{"encoder_arch": "coatnet", "model": "contrastive image-text model", "dataset": "regions of photos with short descriptions (Visual Genome)", "train_examples": 203450, "image_size": 64, "crop_scale_min": 0.5, "horizontal_flip": true, "translate": 0.12, "tokenizer": "char", "vocab_size": 61, "loss": "softmax", "embed_dim": 256, "encoder_norm": "rmsnorm", "encoder_norm_position": "sandwich", "encoder_activation": "relu", "encoder_mlp_ratio": 4, "encoder_head_dim": 32, "encoder_fused_qkv": false, "encoder_qk_norm": false, "encoder_layer_scale_init": 0.1, "encoder_parallel_block": false, "encoder_inner_norm": true, "encoder_patch_size": [4, 4], "encoder_conv_stem": false, "encoder_depths": [3, 6, 6], "encoder_widths": [96, 192, 384], "text_encoder_causal": false, "text_encoder_width": 128, "text_encoder_layers": 6, "text_encoder_norm": "layernorm", "text_encoder_norm_position": "pre", "text_encoder_activation": "swiglu", "text_encoder_mlp_ratio": 2.67, "text_encoder_head_dim": 16, "text_encoder_fused_qkv": false, "text_encoder_bias": "all", "text_encoder_qk_norm": false, "text_encoder_parallel_block": false, "text_encoder_inner_norm": false, "text_encoder_positions": "learned", "init": "lecun_normal", "residual_init": "none", "optimizer": "muon", "muon_scale": "spectral", "lr": 0.011, "momentum": 0.95, "nesterov": false, "orthogonalizer": "polar_express", "adamw_lr_other_params": 0.003, "grad_clip": 3.0, "steps": 3400, "batch_size": 128, "epochs": 2.1, "lr_schedule": "linear", "final_lr_fraction": 0, "warmup_steps": 170, "weight_decay": 0.0, "adamw_weight_decay_other_params": 0.05}
Rows from block 11 of the image encoder of a small contrastive image-text model, named by matrix and row number. Rows with one number belong to one neuron. Each number is 128 + 24 x the weight over its row's rms, rounded and kept within 0 to 255. All counts start at 0. Numbers have three digits each.
After each neuron's rows are labels from the 100 images, of 14976, where the neuron reaches its highest value: "strongest on" is what is common among them. Only what is clearly more common there than usual is listed. The data: regions of photos with short descriptions (Visual Genome).
# fc1: MLP up (encoder.blocks.11.mlp.fc1.weight, 1536x384), inputs 0-76
# fc2: MLP down (encoder.blocks.11.mlp.fc2.weight, 384x1536, transposed), outputs 0-76

fc1.715:122098127120131131137118114134090176146137112114148115131085117130120123096109107137141105167113118100112106112125161162126149114133128163123132104150088141134150120105095115132143121131146117117113139109166193096128105146122100129
fc2.715:097128127107098119123115096119135099124150152098109166110134116170152103149119150108093143130127113075086117157162119113100131106117150113155117091086147148100092151106119092109142138124113136147123113133138114170128149161093136128
strongest on: text has "white"; text has "wearing"; text has "man"; text has "shirt"

fc1.140:139104111160129135183130159113130091139138170117138112154144105100127161125139140132162137094132150157104155103126118141167122131148104147132114153121160117144108118145118117130112114153131155150142122137120118092120104144117132133
fc2.140:138170108101109146113143151121108138151113117127128103135133110133132139140150103136113124084141144104157108118154116117109118127112150157184144111150128086089126112091126127077127103136155138097131166109090138142113111157114087156
strongest on: text has "black"

fc1.557:129111111148116163134182116120125094127100143130134147122123142122177104125126139137143140116111133114134130085142116139092114114097105174162147144134100143133080100151124170051133158114141139135097150128127152121129118086126137130
fc2.557:106171153103143140138149096141141177153122114117147104109149144154134136112070137084147188092110124117136164148152122094125153146135158133158115151149123118150128106123141092148172151175104160121096092098151111127140120158153157100
strongest on: text has "sheep"

fc1.350:141066136079088133141138148132113131121119152107151112118147154139116166168127116120114165114166140097106092121097143125101140139131162150116141153142129168183118148151131132080125133130128089112072124082136129141114151117120164117
fc2.350:149127119116134145130113083156117139154140165132153118142122121122163131137093141127140134112165103140129129117148121137134138178158126095123091136150120107143127126064109142145159131069121148108168102180129125169135120133128118114
strongest on: text has "black"

fc1.558:127148072149103158097126122062148125123138112134150147120101118106100165088146176120122116151132118160130143110161157106125141131151111140127117154115079116146139125137098088132133101136134159143124132179155115154142122139149121137
fc2.558:124106151107101110131158086157109129154133141128149123090143153147170140099121137153145117126151122108136102163154139120148127133103136148150136126126106143100150158114123109153087110108139136155137091124118144123146129184173094137
strongest on: text has "blue"

fc1.308:158142106158094150170131153134132086162132091152110120145174097131140098108118106147137095183116097081110159074130089108123113168151112140099090099126131101137153122148135151097103106125170102111135164140116126095137162143169085122
fc2.308:156122121130114144115118104106110088120139130189108145152107125130118166095149158084157133158123097117117132137134169151114129096103116133132127130126125095177082110108138139161103140130138123106103148167081096114097137122109105129
strongest on: text has "plane"

fc1.487:130153144189140152121104102136099135080147089125130115122070125131123170135177130171102127120154129154106141121124154163121139136123175153167157150127175143124156117132132170140161132135119129139108121153125091112168124099122145141
fc2.487:100068080107120071109182130145095101162082139138147132108137138130128082115112158110119145107119100092124126130127129099097090144138112118114138160129110116116142144140096082085147192169106114151128145104168124139142150160184118106
strongest on: text has "sheep"

fc1.155:133120138148150133112172163103095105130165181180126124116122133093122152156147153162118128146106146114107112098160094104151111153118094111134133161124150153165133119136153128154154108071083152137097091123134149126123110127139120078
fc2.155:095079138168154116170091112107094073149130165156127130124189146126112082141150131116138101108139147140153113129081135157115120119081130141111128100175102129118154153116124124122166129146141125159111143142104109117113106157132142130
strongest on: text has "blue"

fc1.54:164125142147142155138128101101145172127107159117101067134102124106153106147127061129116121194104094102117125102094132118120074115129118109157080126164128139137156156151145077160142125108103122087126112115123159127155114151143176102
fc2.54:102144127109072118135095130144173111126141106163137171122122100117175124117151136075163105093122113143180143140172125093119095080091112124111124125101092144090086162116146155180100155151100125118181127117113101118164134140111121120
strongest on: text has "white"

fc1.615:143159152125118145137078137093101113082105096076087166060083087137102101084122098103099114149128115089148140152155105187112164145118089109150131122110149096096158108132149178166110106131157151129134112165137149137143157121117101148
fc2.615:109113136122154081156139171106176126154105104160146121142159160166129150203081124118114152108127156120151108099124162104139177127129107141156154056120144161130099139069142106135107141157138155162136141079127147153117150113112159155
strongest on: text has "man"

fc1.659:145107166099137141137126131162138138157124134142103101101104121156106119125130183170128096121137136069132127096175098151146110166160121094120111106114105071169102135116114080141098156120122108139133124161136109140140148109121129117
fc2.659:111148066109078151131139113137128135121132134140113148155140125075129132149152111108119148092123120142125118120121129112136135110138114139097107131137147168113164122134116150080151079131116147091085091101096123129079113111117096139
strongest on: text has "black"

fc1.495:077174169148156123149123165128178148156130111148101129111131135121142133123099147126113103116100142149080127178152170120181125098163115087157095146113126159128118107163159130113137120142103093134109130148106119129141132169132153111
fc2.495:124121107103155129109151109142060112100103105124116115174159094142107173159095151143183097108111129129134181093107121101099111110091146114135124180159119151108125105116137154133107152151147148110132128130172128126101115104104112104
strongest on: text has "man"

fc1.763:132124097085139122115121130172119133141150142110145113100128145121137141149128163117121063128179164140109080138147157123085179134121162131148108123153103142152126113092111118132162148131104097095104150092136118131147132107109139136
fc2.763:101137128153090116135130082136151093160151131138128138171155097140116158105135157129128122080115128087130154088161111117164137120114127117107143109139146136156136169095128148140147102127123167125124134129133110171090142136125090102
strongest on: text has "black"

fc1.762:083101126147127128104170156055135096120190167121127107163092125143143130124162144132097136131141122137109160149091139116071123163134100132137139163114165131165170150119137113132147114136124094169131112091104191113148123097159122119
fc2.762:130148118173092128160082118171112129100110107110139134121153112091146115134099131121130108121145161118162073158135133142139163104127181090133172117127156146118114106126099145096130135108121141129098106173148092123122147147113171105
strongest on: text has "blue"

fc1.392:161085122064155124147137142158157149154150101124118148115130150082106116128126149168133151100137106123106109125119144111145128155160144115095106112072142133144178097178126123110085110129146132166136127125108139158084142154130109140
fc2.392:091137154160114109153128114103150136158131106128134112122135115123124171163091121129104130122101127101144159150168160147122128129104127127111093137128110154148125146083067176127108144107136128162157150126124168133146186157131118084
strongest on: text has "black"

fc1.274:158136122135145080154109095119121125093163109108131129088142134119165099087142101118140117152073121105105147149094154091122112117102113127139122156141098127046106160120123176134112130096150156121122114089118125130149126134130094144
fc2.274:118117076126077132112099098119113147099154143141108116127121105152116151179100124138117153097161078187128150141127181135161131124118122186151132111146139135133142103093121114143133136118105145165097098108106106130117109077132127117
strongest on: text has "blue"

fc1.61:151113128084128138159103102058119117172127102147154112141122165132140131086104165104104156132113117115136126118093137153127141141089123097102109115119131132130147143122146116085141130102135123087123096136143121134144156127136205157
fc2.61:107115116150142151162119180131180155122111125103130169115180106125157118152105152144118155092124106096146137138092156131127092119145159153113109124085132175126156123150087101173091165103081146143160112093143172131108066127129103115
strongest on: text has "sky"

fc1.402:085106092122192153117132141109130089111132125109138107166133099091100121122120101129118155113087179156125124131173098176111122125137115092125127129113156106137138170160154096103147135139118131079113122089124124166106104124114149152
fc2.402:170158115134102189163151135125145110113120168135129119111093165152174112133126136112152100142105093110100118147108127105161166146177152135138152102146117142143140106097093095107081114143105118091159135092145113102144165134163088117
strongest on: text has "man"

fc1.22:111124115174106122156155117088134156148151175115121135115127130103162112165130153078119123135149134141082127118148105108125092164133123121146152112144133112143144107152130143118144098101180152193106105124112127129115164088124148135
fc2.22:144109134116127145163149135098105134150141128125095103080142132124122110151117130158175095134110112149153165173161118095140130083136153160105118144104129131121092126137102078106091137115108125100124144149133115128124106144149104103
strongest on: text has "blue"; text has "sky"

fc1.209:131074103144165132098126159129098128098160111152115176113131125129100127131096128118096165165193104094080153139135113151106089150184152157136114147114123120153134135130142127128057173108165118130128100152162116126169178133095137158
fc2.209:147166125140112111149153096153158097127145123114119079122125170111106174122128119158130124155090106123131145128099109139169125113138148126173123109154144164096148129119117125063178119140154129166122138117106169123097129098145121152
strongest on: text has "train"; text has "yellow"

fc1.291:101132054060156106139139126100108141157104160162154130111155115145117111125124148109113095120094127100124135112138160108137163141162131131055083140122101129152117114125106154091174159137142136109121119149130102134128115130097161156
fc2.291:169149146133048112094120168168136102150159142118133117116132118110134100098142160148140129089139133161197106114133121151084113078159121139111113146111144113153134126134102092123096093115113149107144111105158162129101165150126133108
strongest on: text has "black"

fc1.267:122150152116142171127130134125079110114146103143103159125149123116109126133090130103089138137094101137110143123131094137205107122114092143133136129167127107129113099124114131107102100119124180108108101129125131118081110147111128142
fc2.267:147111180091131106091113150141143117124137107107121141179126128141170145123154133110134120164147120115098152188162115127103134128113134168112101142130123139134137175110149118144106138129175136137125147101127144131189155118095151137
strongest on: text has "blue"; text has "man"

fc1.432:148149113143155084125148140114144120120140118135101130107134136119131119091162129155117124131151148144121142129127164126118148144125123139131132131123140113111143089095135173155113104148101156140143082094164151125082145155115115159
fc2.432:112104124138113146098120096156109126150123137092169102149121105131140094108140170143112097158150091172122103151123118124118166146128124103136125144117133118134151115126134112117116128159153094166140153147095161106134134130131165190
strongest on: text has "blue"

fc1.734:130088129104168137151132118149106118130096085139113101148113106089145150133123146123101121119136170089106092070137094111109167159121159144133118177120102103123126108068110108104163127141140120114126126156116122109074121103146078145
fc2.734:136154132098101144153113170128135158121123147123104109121144109110138133122141136120122109149138086093148098172144108138143177072119102154104154079163108134112079134108138084091117133170062127104156131136148130152120122122147147142
strongest on: text has "black"

fc1.665:119133164173101113134138134152098122151144131130131125157125127149142141126156126115152151154149123125174071150157129165114127100106142140114112154116116118133152141069145122119120131120087110095115099145151137167160133121110134132
fc2.665:117135161135151181110142132136147150142091139150156144133134115096148137117106148121105096153139128090115151133115153130169106081158151126139113132152140109101040122141136122129158113054147149162131102144144126161127124139122153136
strongest on: text has "sky"; text has "blue"

fc1.35:095125141131116157160173107092115125153162190126167113163128149150122145121156142096130131096120126122117144089142137135106134090147132136125109129151109107127112097137152118105128104127110122133118112121108127146116134126151164116
fc2.35:121139142143123154101119162125173182161130120127167125117137127120171091107102183111123134120127109125098131199090137119136121105109123152093129117151110163130068120166148133126145145156174150100112157104130110128137138120148107133
strongest on: text has "sky"; text has "blue"; text has "clouds"

fc1.224:138129131134150141166102154106119151165117092152079154138144145120098150175129143114139129097104190104140123140147111056136133133112124161170207132121113139137113125157121142072131148126123082096121106114141128122139131121137168178
fc2.224:143118119137129154129112105122143132106131119170143085126119122128139148132136134111121122139131153140151078131161125183123110119153153117137081173107118102093150123097133103143097141124119135100120162111135109134103088089100137130
strongest on: text has "man"

fc1.698:098198113132146111142176141095175113121116122139129126137096140180135104097118098153124133140126167118113128137106154124111123139138156142156108099136137137163132136104112092140114077095132097110120094118128158132103165148111159101
fc2.698:120109179138142156130124161142085169111134109111169095081179125142138097095134155101119127114127114124158128115122137155135092147129126087112148111068161119101119163142115106149141172151157122127150121098140120148127112106101174125
strongest on: text has "train"

fc1.467:134094131135149129111123137129112132180141118165195125115133143140079150123079131098177154121096161110151172088165130093136073150156108158076127132168163135104133139125113133130111144127128156085161124143117101107148140076181134135
fc2.467:117137121120081134136113138116106107114142187118144146135169141119152123159135130138093129106144124082105100116148107143092117128111156122123133122150119108171121113083127123131148113081117118129126134174131114109119115168097132142
strongest on: text has "plane"; text has "sky"