{
  "encoder_arch": "coatnet",
  "model": "contrastive image-text model",
  "dataset": "regions of photos with short descriptions (Visual Genome)",
  "train_examples": 203450,
  "image_size": 64,
  "crop_scale_min": 0.5,
  "horizontal_flip": true,
  "translate": 0.12,
  "tokenizer": "char",
  "vocab_size": 61,
  "loss": "softmax",
  "embed_dim": 256,
  "encoder_norm": "rmsnorm",
  "encoder_norm_position": "sandwich",
  "encoder_activation": "relu",
  "encoder_mlp_ratio": 4,
  "encoder_head_dim": 32,
  "encoder_fused_qkv": false,
  "encoder_qk_norm": false,
  "encoder_layer_scale_init": 0.1,
  "encoder_parallel_block": false,
  "encoder_inner_norm": true,
  "encoder_patch_size": [4, 4],
  "encoder_conv_stem": false,
  "encoder_depths": [3, 6, 6],
  "encoder_widths": [96, 192, 384],
  "text_encoder_causal": false,
  "text_encoder_width": 128,
  "text_encoder_layers": 6,
  "text_encoder_norm": "layernorm",
  "text_encoder_norm_position": "pre",
  "text_encoder_activation": "swiglu",
  "text_encoder_mlp_ratio": 2.67,
  "text_encoder_head_dim": 16,
  "text_encoder_fused_qkv": false,
  "text_encoder_bias": "all",
  "text_encoder_qk_norm": false,
  "text_encoder_parallel_block": false,
  "text_encoder_inner_norm": false,
  "text_encoder_positions": "learned",
  "init": "lecun_normal",
  "residual_init": "none",
  "optimizer": "muon",
  "muon_scale": "spectral",
  "lr": 0.011,
  "momentum": 0.95,
  "nesterov": false,
  "orthogonalizer": "polar_express",
  "adamw_lr_other_params": 0.003,
  "grad_clip": 3.0,
  "steps": 3400,
  "batch_size": 128,
  "epochs": 2.1,
  "lr_schedule": "linear",
  "final_lr_fraction": 0,
  "warmup_steps": 170,
  "weight_decay": 0.0,
  "adamw_weight_decay_other_params": 0.05
}
Rows from block 11 of the image encoder of a small contrastive image-text model, named by matrix and row number. Rows with one number belong to one neuron. Each number is 500 + 40 x the weight over its row's rms, rounded and kept within 0 to 999. All counts start at 0. Numbers have three digits each. After the name is the row's rms in percent of the matrix's.
After each neuron's rows are labels from the 100 images, of 14976, where the neuron reaches its highest value: "strongest on" is what is common among them. Only what is clearly more common there than usual is listed. The data: regions of photos with short descriptions (Visual Genome).
# fc1: MLP up (encoder.blocks.11.mlp.fc1.weight, 1536x384), inputs 308-383
# fc2: MLP down (encoder.blocks.11.mlp.fc2.weight, 384x1536, transposed), outputs 308-383

fc1.484 090:496401536489525464466419453478534482550483433506554511482543484545544534513466455480474453472495546434502517516529505514532538522510528492496520485532494527549432460475537506542558482504517461575442440473490506481521472559490456
fc2.484 089:560518483435551518507487532451523444514528515516498532433498518465615484486536503464541491477501583464458519543477484590446459518514519496465499488476426481455529472472515588495457489619485530469536401505552536566552474531529453
strongest on: text has "white"

fc1.182 110:494471477526496483530548554542538549432510434468533457513443485509525527509472537606467530517459553449485510611483490496434485493461541530484514459513544456539511449546572511558465397480493513538504466485513458529501547550522518
fc2.182 107:498499429442463517439552558467543478480521447458521548453514397471444457508564444495489494512511532509501470505531517485564458537468437566522513521511493497486525541523587577564554506542546437505478547561507509498482549518514485
strongest on: text has "pizza"

fc1.274 106:454473555502458499460546499483421482496525470451483502460551504482498423506548534525502538553530488473483464531502436459453488494622530514463500526572474528466516529503530472517498416512510502519414533525613451465533491473559551
fc2.274 107:477443484483505537492539480501492542470577507542572470550499573443521574462553468517455518461500521519487435479454527534499455539447496456492521511513569510535490588449461487519523523449550452566462535504491555460528501516536475
strongest on: text has "blue"

fc1.687 086:538423506527510550540498515535500435393472477544469505538462499441460485520537559509540398533443546467516482506488422508452473430454500408501510525568550486575573399473516469509438489487493549480479488476530496566493519506432418
fc2.687 084:491517468491486472501463493466516488493524489546472474608533510564503524488465459469488553516457469495391494527528485452469457529557485593504503490474483504467396482435503469546486482429461474519529547576533494578480535473539589
strongest on: text has "brown"; text has "horse"

fc1.661 088:492525458576509496524479455507541503447501495520534520436513468489523495448490532497491505496506485486580392496432524587459570522505560596498451601537515516456569597497501526461516549474450544572477487488469547533473447483492449
fc2.661 089:513537503473482465520531475419498482473425527493516504553483576533466520574514458575496521574549462479456582468557485409501545561492499441490603475554426484507443454598476498446446479520501479514527510545457519503483523445593487
strongest on: text has "man"

fc1.88 111:575506511510516508525528530498486504483558487454414466490451473528534445476516433507444555494483488519508464455441441568464505451444505607502567562483508467521508577504514461482484485456454500444507468490476466546480516455488547
fc2.88 112:521457496540456480509464540413525474552427469514480508479461478570494581481488541491442525502424496502480465505491555482574518477494570441517522450482486478504491447480457506524452555489409513530464441528441495585483524500477501
strongest on: text has "white"

fc1.96 095:537470487527471497470515575451535438546526510463544521485528494452504585550566470490451511491469467544496449495494556505440517444564510460456518528426513447493554529490499506518496530465527509453489473520435463493525516541548516
fc2.96 099:462500425513427535502496510502443477457486573482404445434482438429428507513500540513453493497510474481564517437483557515529487470583568518500556531485518532498557432505492575463436482545464475542432469539517532486513425504485528
strongest on: text has "man"

fc1.245 099:476475442530502568449574557520441520587460476463529502517553472469528480574511453491536496491552476465468391482506480508507552462490466538464437544537479459516524453521482511485513524519455534497604552481484576437498431534486432
fc2.245 085:478529436486518540470444506499516526470518480483504405458492511460559531503506586508506525557500483528497525485426555497441531434534487533474494463502539596548502444557509493491509492518479467460451546550490494547489539502439555
strongest on: text has "man"

fc1.703 109:494487478575537500495507527504498513507503466511470457416411465427464484483441524474507487486478520506537481499546516469472573502494506524443472566503471531516517463512528475487403430531488583499477470486465471474456508557465532
fc2.703 102:456441527475467483474474521541573518539555497516543514426470554510493538500524527506530533505533519505495491485481513583474459473512510456454478510522464524597492595515511503521547466481525512518564525457570482485540550504479554
strongest on: text has "blue"

fc1.447 065:512568464464476550496560532522441463488511505571506481497459487413596461505448434474538482502507471444487492500528495517546503500496512558479548513524494465456535519461489537523501514459510510515433559450467484556457522451547472
fc2.447 079:446453497475460534555494523464511525419499514476515505451487465468458506558510516514484469504587523450518510439464504492474454440465488474479529538530419488489479472522521472456500502523474491424500479566482463499526499546448437
strongest on: text has "elephant"

fc1.430 094:546483542455490511486536460497500459593485448493428419480433564456536483513523506450507550561517459575436478458479506444429415542470496497518503559479425492466503468493458514429558510456463521485584537444451442419548465487536476
fc2.430 092:529556555463488500459501507496473531441512499459481524456564421475505517494428593487512468487546520498483525484544434479468563532418531469470493520457533426508467492488397516513440440528467537544469471584458494499496506496484460
strongest on: text has "elephant"

fc1.176 101:517479497521516489469523456533570490528487549498518505460527523457522483540488459504483528536594496453542537554480489555499537503518436482548519452527498532569503523526484441517459527467496481414483525462577504461481498501516589
fc2.176 102:530487447455446494514451541508521567478476491498560510531440523562521466486534537465501460514487514446464475424536492475486457488493500545539411517463543438481539481500431498546486496517513507504548433466489510509530596488521498
strongest on: text has "white"

fc1.698 118:438490516478509523511411468502462564527518506448520490460488490524513463535486460494504451506465428437515562538556510543418543516558472508498494445437533548563508533467490553481558581483428504542436444531503568554539473432475416
fc2.698 106:503492497511481548538495480523543454545495455536545535593565484518464592481470567472445552532533562519442490438560452436496538510517473491542539511503462467551570511481494517470511540547510432445529547511474526513465519492545542
strongest on: text has "train"

fc1.528 117:512484480467482505506531474505554464552433494493476409516545465512424495466460488472540440469440481553512450551493483549509470501504499528530540440489447535515477504460494419587520477526439437529474447463525424557535477512516525
fc2.528 108:485492463471558503494522420525554497511567520442506478500543497441534551505450548492543522521486476449518448479479430542530532471562527506401402487466490523509487515489515475468461442543522492569521559486474471504556492459525505
strongest on: text has "man"

fc1.526 110:524521559543539511564486437546541518430543512510571490519540523515513559507547516438512489494586500476470519451431451500511441513567468479494459539506502519526535527492558565533586524504518460562441457476477513454525495523474474
fc2.526 105:508496490542476528556540568563488514448493541540515539492526474503465493485500516438525478422511529475467467470489506575533569521447434501450559461431579452537501509556550533502526468438502505482497539505498550472484465504519512
strongest on: text has "train"

fc1.468 125:460492564527517515470502467607486505493471451499498480444476496598466582467509508406520474433499514495499436485478479488513570514518432503514528585441528513557484483419582529493492545485585461481470526478409541351498488523555479
fc2.468 126:533578556503519426492483510567551527520500554510475533552495421503448451457524517518591501500514487476410559500479531532531534480548546584538532494549482449587499519566452497490508453458597555525559465491533466565479496469532454
strongest on: text has "train"

fc1.491 079:532480525449516527516505495522542468510517494529512504514504544547485518508516520477410503529491463546407491517522472516483451510463476513496510581486454403544449486490431523521406447549526538448480501493529500464438464509446516
fc2.491 093:481554481463458516462469551522507461509509478475514522499518497569473465556522518461485483514532495453501561444500506487480542479494513579529503559593488519551462490547527484534492478434535561536547542508469448460500454455504511
strongest on: text has "brown"

fc1.441 118:430445514442458470499446551502503515480526491466583525410422497547500443459449454501491476507463472468483524533512448507518482542535552556525502558461539516460507503509532513506451533516484419582453487494479463478553540576492420
fc2.441 099:486475560529512542492489454468526476544469485479433511479540492471509510505443515482460603470512496433472489474530503502508457445492502452477502478527506524474491484465465529564512501527443612498538487458464550556482458478593579
strongest on: text has "white"

fc1.324 078:420463561443462535556484471542468485531504465582560438512522501559512439437444574490517533512479471494431511523503481500460456529483454566519488487508502559537458479501454527579560507527524445415571459525516528496447507552427525
fc2.324 085:533559455575407518463517522470600464452531421462504492501502499539541447492417497457438489479490482509508492499530573487540544462530584542511541591460504465453546567456576476498485487461493443519452545511502476565504474535530488
strongest on: text has "brown"

fc1.156 092:516494478528505558499511496491524492443505490541520506470528519512479491538573427535503494581542554560506500491584518488515475488569519440470524534444463538485569415568481584494500534546498471510497513483470482424423520520491452
fc2.156 094:524524542452565541505438484495485587427359469479500511512465468495497554492510578510506467476439563502505461485501521490498478530516477484542474492489502464437532464437464458537480500506468465520582449554515466475481522558500451
strongest on: text has "man"

fc1.154 100:505445462581493477532457552500543514507497538483521437470466439519539535507516478392499475454424529460451475530494483459556468437474488435479478494482490454476423453498512515502529476527488492538482486458479523475525474498541490
fc2.154 106:502451468451520520504562563502529526542477489545427564497481556485486493513544507512582526515466527514505488414490583538453434543517445548497548448534484551542494514508457571480497508546549491485544570495517444526524483416487575
strongest on: text has "train"; text has "yellow"

fc1.647 116:507449520529485468475484519490553419511524539503498535496508533519491470555498517512521501554508592459490502436529488504494543416487548594496511465530515535489525530566579540500505462457500428483441588542463534476481496470572482
fc2.647 101:553471403422458558487523509540541463582481555518551499457517507494521422560522474499471503478486439506477486565449502487465470555547472415523469563538444522470490457464540493523458565528397542561501463493521503463510540407462480
strongest on: text has "white"

fc1.680 093:531492457527498524535558592530470455475467553567469460522486546474531479524530445523487431453467483488464466525471484559549440515512545489549498463540564502494547514498467554481501477492547507515444511510499469496472500469458498
fc2.680 094:483548487479537488581530461492573519516524449492541588469456470542450554522480560511510496469489531489485484512489478496528500516452465475515522479427563482499456534522518498509449543444513582547557467605593439532543479486521469
strongest on: text has "train"

fc1.83 105:538497522474549427568429477544517577480507436503488563489473476522478503486514518522459498508407545571485500487488460468502536447495511538488533529500485491544584488510460512606468454482507535436420518522517468410487542476414495
fc2.83 104:494600503522434536531544496543469522499540505490601504487476493528471501522469510461542504527545502546475490564515549511487535484440527513525453497486451441508479496527496492450457497481565516571593462552486539528527432488489534
strongest on: text has "brown"

fc1.706 113:514542519464471468534512566465506491431488554449533528489435516484495501477450486554508536533438451539482504491525540477510485452511478554549516548572503464484510422430450487540521489508507531480499484496467440468574499547486556
fc2.706 108:546490506486477569468539439448492547502445499492548548519483442561495583546542487550440461477513526499398569540545509546563505505520517515440501501432539517448407447474572483518481504442498567509583531517492592463459528526494515
strongest on: text has "pizza"; text has "plate"

fc1.127 083:527418562483500502481462464545495530574504526464502489472513549589498583556529450454467462428470503472472432497394473529465483489508465480508471490430485442545516455484461549496539478511558510509512466485458484489549454521514557
fc2.127 090:455451532501523509480500470552493518491484529608545473502475531532439490562494477424489511505507519527458523586527531518451518467489509450513511554492514554479520550452506479536432496458537468495533480450523505462468546542569540
strongest on: text has "brown"; text has "horse"

fc1.676 066:466451501501467489502486368577471502452453506483454488548481484474492478492530533494542495493468501487456496534507513574437443474470435524520464515533572546515560506485545524501498498495501460528511510479497558473519428544485482
fc2.676 074:518493521536495540503452478513570495502470491530498509528493645462538493526522495549432424495501535530527457444495459526500464485417527549509522520485490530565402571512503521526528455491471594528479461417538518449520537531475517
strongest on: text has "brown"; text has "horse"

fc1.364 104:516499545535541474509529559547437531453442546506408508545544482507571505500461490525527497487569506432571429464493514521501501558523544534471544471546508452557481520467497455517511406522485516447536464481508463497567521563489437
fc2.364 103:522425469496506443464440503406533461470448588543660472476475420564484512521502533536429488562480476559480467496459540485526484556502493448557451524473529485500505518523468493477504511501486514465547454547507496477483497490518546
strongest on: text has "elephant"

fc1.415 110:424445494499568531524546485524482517503453494461503492542531463483524518563466494550497544565548516535479552484509491526449481576526590585464454507529532482519425599540415523439468480495571486444535454557486511469547402498484496
fc2.415 099:599505429468384493495501498509466468513559468563466474452547566523461426469506486455403485524411520534464523510485448561488492505527488473487496529507461482487536432507500412498496474484572508526464494482490525515426566548607561
strongest on: text has "brown"; text has "horse"